Rows from block 5 of a small image classifier, named by matrix and row number. Rows with one number belong to one neuron. Each number is 128 + 24 x the weight over its row's rms, rounded and kept within 0 to 255. All counts start at 0. Numbers have three digits each. After the name is the row's rms in percent of the matrix's.
After each neuron's rows are labels from the 100 images, of 14976, where the neuron reaches its highest value: "strongest on" is what is common among them. Only what is clearly more common there than usual is listed. The data: stained colorectal tissue patches (NCT-CRC-HE-100K).
# fc1: MLP up (model.blocks.5.mlp.fc1.weight, 768x192), inputs 0-95
# fc2: MLP down (model.blocks.5.mlp.fc2.weight, 192x768, transposed), outputs 0-95

fc1.654 103:149104109151093116157112167108155139120125142135114119173179165161087156140160108117163126121152101119123106136129157109135117104132117109095117157109128137132129094124116131175137121152168148158131135106127130109179146092096138118150150090135100112102170136177115132119109075121160106114
fc2.654 099:159143134099132172107155139088132145107101135091147125143133104094130133092160134152120131107126092135131139165146139134172143159133107119140114122151170126177119156122129144170146145135170110135126078161142156109134125089128161127109138130120170156151146138093136173091131151143134113157
strongest on: tissue: smooth muscle

fc1.36 100:158130142136140117103146087131103106126165156112137108107173139104114139130113145111077135150134105144144190139130112140135138129115124121147114150123130122121120124133139121137126154149111149118131105135133171049132107113104128106158135100084100150103088145083132144119116112077146165122
fc2.36 098:084091125158119143166138137146141176137125139123183154150132125143116111150132102141131128094139189056117138096109145125152152126134208128094120139129139116115116118124088144097140102132107112116100145113140129114131113116116135124111134112167178121144084154107112131102133144175135112128
strongest on: tissue: lymphocytes; tissue: cancer-associated stroma

fc1.761 125:126125083143138150090073114159114138125141144141097142107115141146131140148135119071103130124108144124106102119099110096130161134116115121162114145173122060099154114108145144141138115090116174151147101108161139141127126165167134058112113112164131117097127121131166113103127106124103115140
fc2.761 107:125155146124134119139159155112162084140101124134124097120169113165106097150148148149126129189169120100116124122136096149121122081122149120093154155149089168117140115135146141142100167187149096113107143126061178132183135125109177153162120129070126151140158107159129146094129110126110120117
strongest on: tissue: tumour epithelium

fc1.324 103:084089113142107138153134111080159079122118137125076136144145149164131169150137148140127122107114119182129116130131155132127139162138160106099148159089101174136098112090162154172161107143072120131134167167162133125118129120134120153122161109146138129092127119144107121138124101101151161131
fc2.324 107:140125113120168102155113146150155115153117135116124126114111128114128121118128102109089151131151158127133158121132104130159138133134137094132123135143145112109141159158174103125131137143125116134078123084111133146091155131156161129112103155125123101134112179118087131135143138141128101126
strongest on: tissue: smooth muscle

fc1.219 089:145108124093124118151145114109147121109118115172142155136109123114161109070159148127093125093143132108119147120078116155155109169169131128162121150109112096157152144156150132133181121162154118111104115155113168110109131147102139157139127098108099135087129115104149157125093139166112133110
fc2.219 100:096127124144132106076145137119101158168109094119082103094125110116130120120113123084177152146123132115121134098180149111113154113084116113124138130135142133109102123125132101097119105137097129116140144110100080159133119093173095130092154156124141118122173154127130122121179092076113106140
strongest on: tissue: cancer-associated stroma; tissue: mucus

fc1.92 090:152099112140155157136132119112118121171166139072137107091158069163131115181069106103188116117141093107097129132099128084121148129106147126138147159155142143115116112146162143123157134120138146133068110158122128122135131109129067121083102100112112131156164082142146124163150153112135126123
fc2.92 090:148119137114112110147126143162143179171083128107102109153119170098120110136134122158128114118104159135142136095145182102145108115095116159113156098126124080153114123112122169115108141127127180099131128132129139142163056148158156101151122153157165153139148147131094170097126100148153126141
strongest on: tissue: adipose tissue

fc1.128 105:142142165095105148106150146126161143108151140082109117147137132143083125131152154193125145169141072101127143142108138144166114117153080108085138135135121129111120121148135142110111124178146160101076078087146105092114110152120165092129116129155150131077153149112147110151129125100146185143
fc2.128 117:153161097149169132162168115117154117112101106136169138129092144100111119126153129093141116101113145116116146127117128129118127105066152102102113152090085122124124134190138156111120108123145123120145169132121121127141134091081088109183104123157141162125097120130117122088119084115134109159
strongest on: tissue: adipose tissue

fc1.155 109:134143110133122159119143145139160148174127158112081113065139099147117119087116163115165130127157165118128111105161157095149149103121106122125125153142143136124103126111120127146100154117128121148162107110143123125136176106142133125133140123118163143136110153124120144137119087091139087139
fc2.155 098:103090143098119094124089093135113152110136124121134117177138130125108150183115097127126153113121104168104125136125124109086151168125151150114092131152124115144160124160150131139130047125082138139165169132112155151126090137153177135120151134137132120112140124115141114070130135152153144120
strongest on: tissue: debris

fc1.765 102:106133177143102121150105166111138142148106185147150122122084174155072154129125110148109130153138130112118163070139105153130131113119149126135145131112132092103126159125163119086094125148123123126104133111142107153114147121124126179094135159126108172120137128124159094131149139108165175137
fc2.765 097:118148127135141122138146109132113159110110147141074140145126111138122103105180135140174143123107149081112104120156181142132111114162118126120161113142082150143153135149126163050111138109102097151180150144149138087128141104142127117130076124112162141123129166146163128155091152129108159159
strongest on: tissue: adipose tissue

fc1.468 131:147112184087131103153150134134118142107154109138125150114127128127095110080097117159112141183174116137104111141139088159097144155134151116143086136123131160115091119141113138130102141116153085130131120100082142105103145149136136111146118127116174135119116154183152127160149153134127143099
fc2.468 114:119187095176141121129086126157144136146104129105141128106135141163127130150121131085172132113112151105082114147130142120163130133132087112065117136117153146105132109127133139121142108136087146129170145148108107124153150090102070156093113124124087095158132143113087138125125106137107136159
strongest on: tissue: debris

fc1.588 118:165147129148098102171106135099149132142184108120156086110144105128120134127115127137143156089133116149131162150110105099092161137134129141125132089123113057093119139155165101113138127147141084132120133136121104092140111128130110113173141125065141111183148162117112145099147102159112145120
fc2.588 139:137115127105141153113140135165110092071128100136125162140116106122156129089121124190092148120153134119161107130110098157092142155128143166142171125139133101108155137149128122133128150097119153104117128102131126135121120168090165154086125146163132115105115104145127104142140091143138140100
strongest on: tissue: cancer-associated stroma

fc1.590 096:139125097123147073141100121137123153113135123140141129135124117109126108131128160165150131130170081107085113087156145096158115109137148133120090128140103165097114083143168086106097091169113136155142108106137126079163115089147149114143142142198126137134134159081130147154131136162155122111
fc2.590 098:106142128137089160130119141109132147151098168153117142121148160139135148095085064121126097150097124134163112188154141191070155138132121132163128147093123104155153131085107135130139165110105135101124137134123090139112085137158085134142089119096114144112112121164110086102119107128114106102
strongest on: tissue: adipose tissue

fc1.583 087:117120125133088145159146119122166145135133103176115140117106145085095120138114112119155147139065112124111107132115118100138103190077149143155096143112126118136115098089164119142131139117139122118125133145156104129125109147120090126142140085151126085158069180126102132145132104087098150128
fc2.583 094:163133148131143111114107112066125119085163140116155136161139140132184115114133126139140168156183088135151130104130119134145139210126170143128129107130112126093092129136136139116097109132093185137150160159117142127110146127133110155085081188105108150144118122132108113153155091149142119128
strongest on: tissue: lymphocytes

fc1.433 092:109144083117132089145115133144127117098150155141132111125133081115118071100086125138146127126130126129133100113159179094085113155106126101113127153104138156126098072096110110095137097135125143115167145131144104163101121120102112132109132154118114162169136129130099080061152095129126132163
fc2.433 095:091105160152109159095122090090153184143182117069140152116143108130111131165165131095108156114137128129127145137093108159149143127114123094143103123139106096099169148135148116109095111090111116150145085159142127116168182106156155130110141125111118121153136117122125179118125153138123130111
strongest on: tissue: debris

fc1.642 088:085091091080142160082127121111131104156124187163115095114115101135118111136141108106117106134145147106132105147104124137099146153142154151131098115130108138148128165174124149160128095119117146155126133145141124086159083143094135137133089131161135109124132147156180146124141138123140135121
fc2.642 095:130133168121129135129108126182157089134127103117140139136123122158174153123117119150123118170127095171099116122115181132127121109107152142146111149100125137132151141097126135099138160097162124149162089098119134145096115142157125172101143107097133148164139121106126097083114160158132103135
strongest on: tissue: tumour epithelium

fc1.20 081:149138133081140174123136140112123145177150147156127116153078147125067135113131138129145157146125100148179138155109143145118144125121133105117118115157141153107111116119117136172108156129124130168120148150137126061157154155125135159118105130137078144167137097131140107125107144090107133146
fc2.20 095:140141111148119111114130147134162092139122087130127150114128121145151157149098103116086113109093098093101122090160159106133125093115110168126205091095137094164151080125085125157116131128172096138098157160164149156120125154082145166112153106120125088097132157119120150178149110128142155124
strongest on: tissue: smooth muscle

fc1.230 082:126117154128086155141102099115149148138138145156134091097118090128110154175126067132145143128096119152137142143144175109150115161127117151104035103122140095196096087113115188137166138160116122146139130133143081137086120125107124160114155130115151093135143176133133095141120131117159140105
fc2.230 080:118106096148133165152131164157149196137096170057118143134100126113136111121079111108138134169147100131106099107071156138105132143146173117095132108155089145144109176164105094128154115099119113128103139129140145161134114120155163099120104123090149120143145108124129144143153195121115109151
strongest on: tissue: adipose tissue

fc1.377 099:130147144138139116105132121147157166121152140119104114113120139162128155130159164147176087143105133122171111108105112125147131101170174137108161130133114149122123071095127127136123107133147104133119106113131127111141162134147153143129128143136139148106087089158109150161098140118143109109
fc2.377 110:125140139131147144123136108120086121160151154141152062174131148110123107158139131144108124128100106143119135154152123117126181132081162121162107100125120092144099160138132141133118146110133093111130136117116139104128115102112154111136109102163165173140139152113166100088145101133160116129
strongest on: tissue: adipose tissue

fc1.241 110:109144155158104124122133148130137134099106105180152117169091118121103144123119134106090147137144183172126122104161139095127110102108139158165145109080072150135175108133131112131135124163147131131136145131122178139159151125118146135155112140161129172120158097112116153170114104114135104105
fc2.241 103:110065138149129092121122101125106119161138168132094147124143102109160133153174147132169134115137105120162152129187118152108130124079149155086093111156168107180110131116098122129085120095167124131120118112106107126061113141141117119133141102127137053136111135143162117102131132151140127138
strongest on: tissue: debris

fc1.585 079:155133154136105157102159112138183158115128183131090133159081117141119144130120097161126134115119193150150144106103108101142121127132139145110165132150144162118145140118171133135122133089118106158193096113109144174136121146108127179122135099137096145157122147105146118138126135118128148097
fc2.585 086:097122151082129114106087158168078160148098117133155147133140121116151119150138128138160157148094103146114091106130104113165129127123125106156150159150128107123127116114127101133167089115159134137104142133136091139090159132116142145109157157120119122094131127120099096116108108115154115135
strongest on: tissue: debris; tissue: tumour epithelium

fc1.739 108:118168118140132091143164148114109148134143137145135155137088144164070128129090102115123164112133128141121130157080133143115127118157149113125068138103086138129083173132116137139131096163165098114128078137125144098131130150159105119143159154111140140163134161115090129112144137204102143094
fc2.739 103:156123121125094118090109086171139086105143128102130178107115129142125130103120105147105133117159162118103159105152102118130123130146128118120169150154140071144163137113152101083121141153176128138123113091143160119070159150154139123127166133156129102165120115088115125114089144118149107179
strongest on: tissue: cancer-associated stroma

fc1.646 092:148123148146105129105127093146140127128140108111125115134139082094162119092120130108137138136160149073147152149136111115098133104169126154190143125167163098095130124099165134159113075144124134082078137087112105129120141129163150120114128136093137102109150160119104136113102158121116102111
fc2.646 091:135153131076146170152124124160159095126098134150120140111118142169086104165122197117156142105142059140137137115084090127103127149102089133116136132088100133128124145099141132145118145125087109145176168138160145103099145177153096148115151118134145115104134112161136112098145118107153110133
strongest on: tissue: debris

fc1.277 100:148144123142159152112125122130152110118131108122104135078147108136110139166140132092128130110131126080111128127110163100180101123094109154111136116130153121124154082132121119126125119128170156154126134150116140104148132077127111089121113104097126087164119134124129117144099104170135133182
fc2.277 094:096147148147139101132134151153113091127127164142142139092125141153148121133131135113083085123151125086154108093158107129082175171099176097115105135084130120127157130106147160144094128119122120148118091102107084125132113158159110153127117101126141154095156130128124139099153191146118129109
strongest on: tissue: mucus; tissue: adipose tissue

fc1.311 084:141128126138110135134118119113120146121117143168088100108166106151101128106144133093123148158059086116127125157157151143105134102122147134132179131117114097119104114171117174118141119164174127107139112127077095069133135138120092122152132103132109129165160116118137108125154136164114132091
fc2.311 095:138122114067137109079156162113107113140155169111148121135107139098147126120086161140109124097102091115150116126118159123142065134120126113087118102184165146162140098092130099114134118137098143128129154167155128137092095164127126124135152154107083134167081109114111124135109144099136126152
strongest on: tissue: smooth muscle

fc1.469 114:158172113106131118132096121149178127133129114161107047152104101149154118142130164122131128184121141116133134115098126131126106132133125116126147145146120118106078139114157150060092144137154111149147075125157144156114130121122101097174115158163136162129095117089158141124157161105146095155
fc2.469 107:128148111117156124122176119167151138120123154109122149124133138130132112136187097140135085079081076151160129183137161135138151106146137130131116104125096158119154166137104134163117127155092126128140180145123129112108122126119110156132093096125096157134102200160102099137116127161140122101
strongest on: tissue: adipose tissue

fc1.130 113:124120132151110175155117175115143146116176132141124114139140152154154111151131130118104079133137117113126119143128130147114106096109171106121119136130126119117155125107163146107130128125155173127075123131133109156186112161136124149102111169124110126145096160126149110099118121144102120112
fc2.130 099:133131100142138154093130122143099082109187160130138132107134130170089155136132136140114182092113123130135107126141164115124157117115150138153086118171129164131117114129137142158116143128102136121144091125144093108114153087101083112116116127159120137103107150173152145116115125125176126180
strongest on: tissue: debris

fc1.323 099:110149157146141126085149123176118101124125117163109097113136128144126139136111155125112120168115078143114122098126110143120167133155134162155111081102165105211126105147170123138152126142110127112105111119118077097103114101125110131123137132122149134157117138129091116095066137111146120153
fc2.323 106:160095122089079142143102142111121137112133156083110125096153092136132133104137162120142133074135157113158133112180127160151116145162111081111127132159101168102128106114109153139097105102152153134143127114073141095139128156122139136124122132149143133122134141099121150192122104143139156125
strongest on: tissue: adipose tissue

fc1.443 112:106121101112108108147108135131135136072098109103135093132148140147112126126101134136144136092159117117183136112149154123148152113110122107105161084093117115069139111090128137127109109139111129104101099138085118138108111126140115133145118123143168129109150134095154122127107121088106159138
fc2.443 109:138139180135119150122127115090148112127132110102129151165093153080170125092123122124161104114141130123118127166093103087090147163137153154121136118116172137130135083099086154113125139145150110130160096113131106070122112162110110138125095104146116096084134180144163093130121151151146124130
strongest on: tissue: adipose tissue

fc1.426 091:107162097152099132116177109125100118116152117119119164114096127116184151131125107117158110114101114122139094143143118122143137130072157128126107139106132103138153108131148130144126139088108106112140089151152100143138118110112123152100113160057168081133172108169114128162111132128113110211
fc2.426 105:132092170121136092136126146157125095156111141123152085081151119130135160112119081108112144123151140127133160125143132114120177129160128134157176143120143143131143144135115114129123130136135141123112101104117176124094124160127136146137102128179091127089121155120139132138130064138166121112
strongest on: tissue: normal colon mucosa

fc1.755 099:200098121132141105102131093120087131132108093083154118128139110161100135145169112107145190131101132121118145069099134124150105115136134141116127164126160140110146119129134116146156092145157149127174156160147115151117118114130125145105094159139115135127172106138116108083121153152106132141
fc2.755 103:115110095156147137141151161111100105092145200155144162096117156064125136102101130153105148151162134126160124135161123108096135141123107142141133140155095123161119127151139122130141123093130093138119114097141138126122085154171134132132182108106138137122085108128153138121113114110162116154
strongest on: tissue: cancer-associated stroma

fc1.493 092:128135136136148115155114160131155145146118146171099127131163132161108173140104117119117180082126106116137124126146108140123100103118126065112110155143129118164108140136177117109137139144126128107125140073151117099116075131107127157104130181090111141169107156109137101123086117119144166110
fc2.493 093:146106123113119107101177148121069126106143082130151170128114109143138140127154096130127107126132116142110120138120126129137152150147184118138127128095113107142140118130139169174145138120128113166152131185098155121114117142130153103124151098123085127117170160184165128141130097118091129110
strongest on: tissue: cancer-associated stroma

fc1.33 097:123123100140147138128127125142145081132145175088136118123146150162159149158180141144143160151149130111140145131147122114100134094117143133058097107131133134117131134097132152135120137125109126168135106143129119158097138151124152144092162171153124095156100126130123144088114108134152144114
fc2.33 097:138123134091102143132148136117145135104110125162112145106081135115120141090097113125114160127156134136103128119125130153135137137157100150127124155160112140142124118104157105152133101107100161111160111083117135121131127123127095131092171087115135160093145112145094122119158102070129136155
strongest on: tissue: debris

fc1.565 089:127161114143127132139140110087097132158102149091154108086134173126080122085124091135137139125148091102158110068162147145129156129111126084123138151136130141093158114093138111152117125121139132126084129109093114100113128144110154090124144112108111141155177149124133164118128082111140140116
fc2.565 089:169159098120116158110116161118189124112149082135145120153152089128136087173134121125166085139119125145094146085104116137156106089099125110143102111112137092131127116120119117120158127153176115086097079140126125095142124125130156147117115138149148135182101124073139098128177175136133125112
strongest on: tissue: lymphocytes

fc1.354 106:128117162110099094148062130110132120103127087147101139087156128097140130114113137151118140148144122117123123165117089130169128108118149071112205050098178121139134116118107144137135136183132101118123116126097113091114140139133159134124164139105132094100136145108148121149097110104098156136
fc2.354 100:104126137148185121106152141112124157138125145142126114139141144108103110131145112117161121139152112153116112096159127120118150151095117146135068201151088091129128148140106141117120109129147104133140137144164121137146125164174100124143098089149163128135097110114179098157139124164149114104
strongest on: tissue: smooth muscle

fc1.576 092:100131101075106141125121112115134157166135148161063131130081095109109124125117134129156127135109094151096148136083153113131115140124130124141092141139147116142154113077161145124105132106163098099128124131109118114121102139152112112195096167128102112139125148092130141090169136140146136144
fc2.576 096:151116125130131128173081160107157129133131142149152073103133152111158154167101118109110121179186119152156101085166113140128163168146115091121138112115079133149134121051144151128095151129142161148131133086148115094152096111125134165114115158106098181133160103146128111092109133138113143132
strongest on: tissue: lymphocytes

fc1.260 088:115143107116162151107126172154140115128141145110091112154154132132131115149134150141107145135100125093127138110101113104158091156119143108086063166141133144138123118152127144125205148125125111126111108139137146144173128154138135161151104132115133103096129165146108167147073168095158102134
fc2.260 098:158124141116125136129131160120107125134106113134155091164080123107124118109146150140129060097145086170125137124118119165127153081132179145110179124084098109121141152126146161124138135134101157148165165161128100097113111139150088123147129129131116153110099104118127080122159105160130138182
strongest on: tissue: smooth muscle

fc1.287 092:113130143119106105170127153124114188131087114116107108190165124126112103176145152139134095137119135116096126094121157156128121127163143166149151113140109121188112141120112095123147148137097093167161171139154146145115142164135121131125091111121121117136124154162131152161118183095124165130
fc2.287 100:144137138128158135091122137145153126105144116119138163081149122107201152074153095156135125115180162150116117114137105131096116113149135147126164138141097128047169110095110120122137136117143121139107093115142131124165172124141174145146142106160096113106119118093122111139142107131130128128
strongest on: tissue: adipose tissue; tissue: normal colon mucosa

fc1.486 093:128091137119139109109138126132120136149123178096104101116155121109135147139143118156135158137138100100113143184113146101128136121106152142119103131085180121107091141115140125138137144099122133147154091134071167124108112133164154142076191150144181100113135107152099145108148111153130098158
fc2.486 112:125122126110107106146142118097136123118115123155105126137191104157131137069080129121112158112126131104091155127147145112161159086103106116105167135165082166127173140158107140133155133093082151139133103130121122135111087111141109113118113110126112146144104136149151138142126115076082128146
strongest on: tissue: debris

fc1.663 114:092127109160081193123086101097104160119172090131120129118124129135116147116104130158091097116149136109102145149096138160117117183130138090146116126143120134105137161087104096119091119130148159152149122124142121138131097117136137112104129143096119124132076154141124165128090134109085168124
fc2.663 102:167135130093146124162124121119101081116141161140127155141144129101123148129163129129133149126091113163101118090134177088097112162105144179112113146132157128127086083093150142152159100115095117155119141157119102133148167134131112098152140096143185123134123128142144129146131105130186132073
strongest on: tissue: mucus; tissue: debris

fc1.452 102:127144121106115093092101102116125130124081118144154130086076113109150132120195100138117105148127181124126150092099118159179135144151185076149133076138153151151106106151101176128103131144146168127111142113148117142121112101123075128149094109125117126129122122156103141144077124171139138133
fc2.452 098:110106117111108133132176151108151110119154131106121136103119105102105154102090129128112137095140099165138112141167145074130131142135119148126111196117138115150170141115085116140151140139150131151196100100109145141151149164122148128117173088114177146103126131113158149135152132093110157122
strongest on: tissue: smooth muscle; tissue: cancer-associated stroma

fc1.398 106:159137114103144163145145110127118135160109183111059149121151108177115139129118101169117136115137117145132163137119148069148153089132154151098121133177107148115110133172133150121128132168122095151118103111100161153145159096158142134123148128139174126096148151112101122096138078151113126127
fc2.398 113:136092118164102147139110132150091103101098134113104107100162133109134104130115119120100143114100154157140128131161127108136119113135072082135143158110148176111158128112099160132122135122089139144175108124133102164150108117175160107101157127179155116113164168092171089116105144092146137115
strongest on: tissue: debris

fc1.574 079:100144156132146134162093091092126190105108117093161088131080155100122138147118120140184147103152117102146133115127136107100120129115139134115102126136131123135143102097145157120115146116122142123110104127146097147132118124112100125115138144121131121126107117130159146116096151138127135133
fc2.574 089:122123138087134151081138114146140092127110077086081127131157128094122115147086116132091102110120147093110105100113125132153086135168112141140155151115117111129125117105086118113151133131069146105120117136159138110120111141144131156095149128159142095139092134122133142116141123093134120164
strongest on: tissue: adipose tissue

fc1.482 089:156129135111151116117105144130110109164121142134097123150107175108147113146163152127134091075130119138157114106137118120097114073150121150116118131135143131108098147109100168136115131125118144151129101117131159121162157139144083142134150180151095095118111096119127115173107160102141092146
fc2.482 091:117095154142095139155094141109091144132130126099119129120134107181095167137132138100101178130101140088120131161144145156164154151142171102110112138122120128154173144153137132147153132155084117143159133114148126125100100091109163106125144101101143131130164139098130141092136095144117117164
strongest on: tissue: smooth muscle

fc1.86 103:129091110138158117132115119117143159105143151089109113116145137127106130164111105101093129117098131108154171123140105158131127144104175102140134095129111128190141128136102156108159082103146150129115141128110076141121114085155123112114156141097141123157163113137117111147134182159101123146
fc2.86 107:122121146135098113163132099131108160161103077148120114118177080121139134132117103131124147134156157068121112115132143104125158154066121169125154105175133154135100132139127111183146147137149086139149121136146147121145128147110140123110101117136102110159136112141096144114133098086158184156
strongest on: tissue: adipose tissue

fc1.81 088:169156161141141149108104107152054126127156133141120126088164145089126126127166126134120124178153090136131100109141115119099172136138116122132145153140169101143151123106107139136093138136149160134115134100125118136111093160142168188119163119118101136107150125134145110154157092145117127132
fc2.81 093:167096156158108175131179156138119120141110139168123113143133107091160146120119107115109146111138146076144125132153170158150120151163133156098109155141125127132135114157090107123131150136146110103131138107124111150158161151163103101097143104104122126119107105152130115111128089140103158136
strongest on: tissue: adipose tissue

fc1.650 091:159124143111137140108117109133111126098115114119104148141167148112164145127132101171133114143122133104184150133147142130130077095103132126099059132124102165107132119115169147139064157150093159159135157128150125088138154145135151126082118164120099136132099155127157135129135088089142062111
fc2.650 095:132112130127124084151107121112161160173133123164124070146088118169119116139151085106135089143165145154143127127124143157120095142131124173132143098168152126079119107113127122141152082111141123130151110143144152089123147144114139113126163075151142122168143096122116141093154166146128174100
strongest on: tissue: debris

fc1.553 089:152153147075126146151129159133127142144119111184106107127058122104100138144118113121144135107121113103088130088094103139125134187124124119113137133085126153157102123110145194149141118157158136158131137139129121130150108107122127150121101112163126127116136188160108149128136159116106126137
fc2.553 103:087100210141134154106144085146167118104130084074120125155152133123100099116130133117135117136129103121072116115108113130150128077135143134118161170145090126136158115126141110135165120108140159135148093100120163102156137116068101120131151163133121161115131089097127126146155114053127144114
strongest on: tissue: lymphocytes; tissue: adipose tissue

fc1.366 084:124122142076118152149135090122148138138145098154122090115103133116104112114132122158164176086130095177148121106109122150130141114131139128162155115127130134100131096117155133174121136142174152109172132136129147089155127146118102123134100153153092158158114162082136084087112108098125159131
fc2.366 092:116100127120120117130089126107151113130176141096128138140125126134136139128062069103139083154126159174162167139127123137140136129131136152100147132123125137142105097122133112089147147137135138124134073122123077105154145114114181091126131132094107126086094074073092127111131161095125105151
strongest on: tissue: lymphocytes

fc1.408 120:151124189083133092172129140151153138122151132140122111114170090144131137145135100126137145152132109122074094118102144157130120171121106117121128104112119139114096088136127154117089123160188108134121129106108109151106147129149111087122074131126185094109149184141148112163120092132140104134
fc2.408 106:110126106138148153161123157127104107136101140111089132084139155158118136116141092114114095135134110077170168135146099124142151110142138156091090167139134130128099146155179153105106157131101110132125109138124139077116084128117131146150121123105129122113079131153113095125107119129146105157
strongest on: tissue: cancer-associated stroma; tissue: adipose tissue

fc1.96 096:160126113117122139129138103116130175092127137125127125148147142111113121179152148106064120126139178105101136110130146142153144100146152164112136099100104061113131133123117115165123172118140079166118162097145068123095114114108135098102131140135118091130115142098172114111121107134132147109
fc2.96 117:117086144133076102140136082170134121105147122134114130150120125133121068152105168126099138081117149134132087150115085114119110113104112167104129133128155127154120136186108145178123117120135162139074120120108144112085117078122137129093118154115127127100109105137101127141164158129149113176
strongest on: tissue: normal colon mucosa

fc1.489 115:128104117164112149163095135173075125114139187154117135082179154145096149143128088149119153154107124122131147148164162127124144176129134138118141136122124137138137170109137110147104138156131158155082115153143136099102143134103107121139109128146115107173115112084103121124091101144128193137
fc2.489 103:163108135119109129120103153091119118128132106132140133131115087140151109128117108100165075150156068126109115148160087099140152123179110154125140100129155136153178105087140091126122139133161123112119115095101142082180148101150105155157177054138117114142120142155126131140131161068096139118
strongest on: tissue: smooth muscle; tissue: cancer-associated stroma

fc1.617 106:122126067145104127152120113153135113134111164118096111129143115138130105118061134127156156145136104124091090129165168122108139123107116146119106132142101141163159152107143108137145127133093133133104123133115137113161109160161119078125111100176095158119119085147150128114113088091112129098
fc2.617 103:132150172155163094106140183095154117134115112147130174097121111117130170100148116143115108168119165124133148111106087145135118122154141098103116133153150126125117158118114156143112121145158094121159152137143134110132127063130137109160129170112160129134162135128113137162120120173097114127
strongest on: tissue: smooth muscle

fc1.186 079:119177126110157112134144111137103139112134113033104137119077119144091150137095078103126175141108142103132090136137122164167143128154118136123131109119119149079164130080105146107155114118103132140139122145105130146173094154158137108154145162108111067128165130104130117135098155136109122090
fc2.186 089:149086114101065157105134134091104128151128114117121133143145123145135132141095161141150103139161142150133186107120114084124084111077156096129109105115119145143091106144106102113107138151150129132151118114166095149089109097110120135110113100172157126155088175112149122155098082144131155085
strongest on: tissue: debris; tissue: smooth muscle

fc1.558 099:149111117160102127103163118140126119121098145127135145114147135106101085137148136183099125140161136107128105102163151110090150119146172155123092119118140129149124117109129104158130138115149090087162137139128108155132169101147141145119143112146146142142157150120104156155155082094141128107
fc2.558 095:161094139149130139109137130116108147160155117080161128111151126150151124147085155139138148122119146154090100133136133124129144139119122154145151123120147158075144128131105112163142145089052154120096158119121108153177106122095164135163139085163135139152136102125152139158132149136133137150
strongest on: tissue: normal colon mucosa

fc1.114 091:152150098109129146145149115129140150152155144153131094141170137139110101129172156099104114136089118101099110110138164127135136086122157113121139096095108115118117117149116138148159129176127098148155148137153096119139115161157134121130147175175092153118109171085156103143126177127150079122
fc2.114 105:163123119096137142147126156136066103190072134156151163134130188106104141116148132130115154127110114096123106146146114126153130079151124173145166135150095132129134162136079084149144127095110100108106108132173118115119143169109108129110130136118123105128100103165141073158139137124164137102
strongest on: tissue: smooth muscle

fc1.559 097:141117087136162164108133155098109108143102108138161136146143106156096132138127108136160118141088095133085146122143111081146147141109149085164136135109112130157138145114129150116196090169126165163114144177120112119143118147121104133077134146136122156141161153108108142114108151171132126110
fc2.559 105:160160139086124125133121109122113157126073118164104160114106142118153139124093185133110161113137086122121098132143162135118111091120132135087147081163111148119145084166127117183121132151134130133102108134129182097132085167160111098151143115162138094105134110138138130088145125096141140129
strongest on: tissue: smooth muscle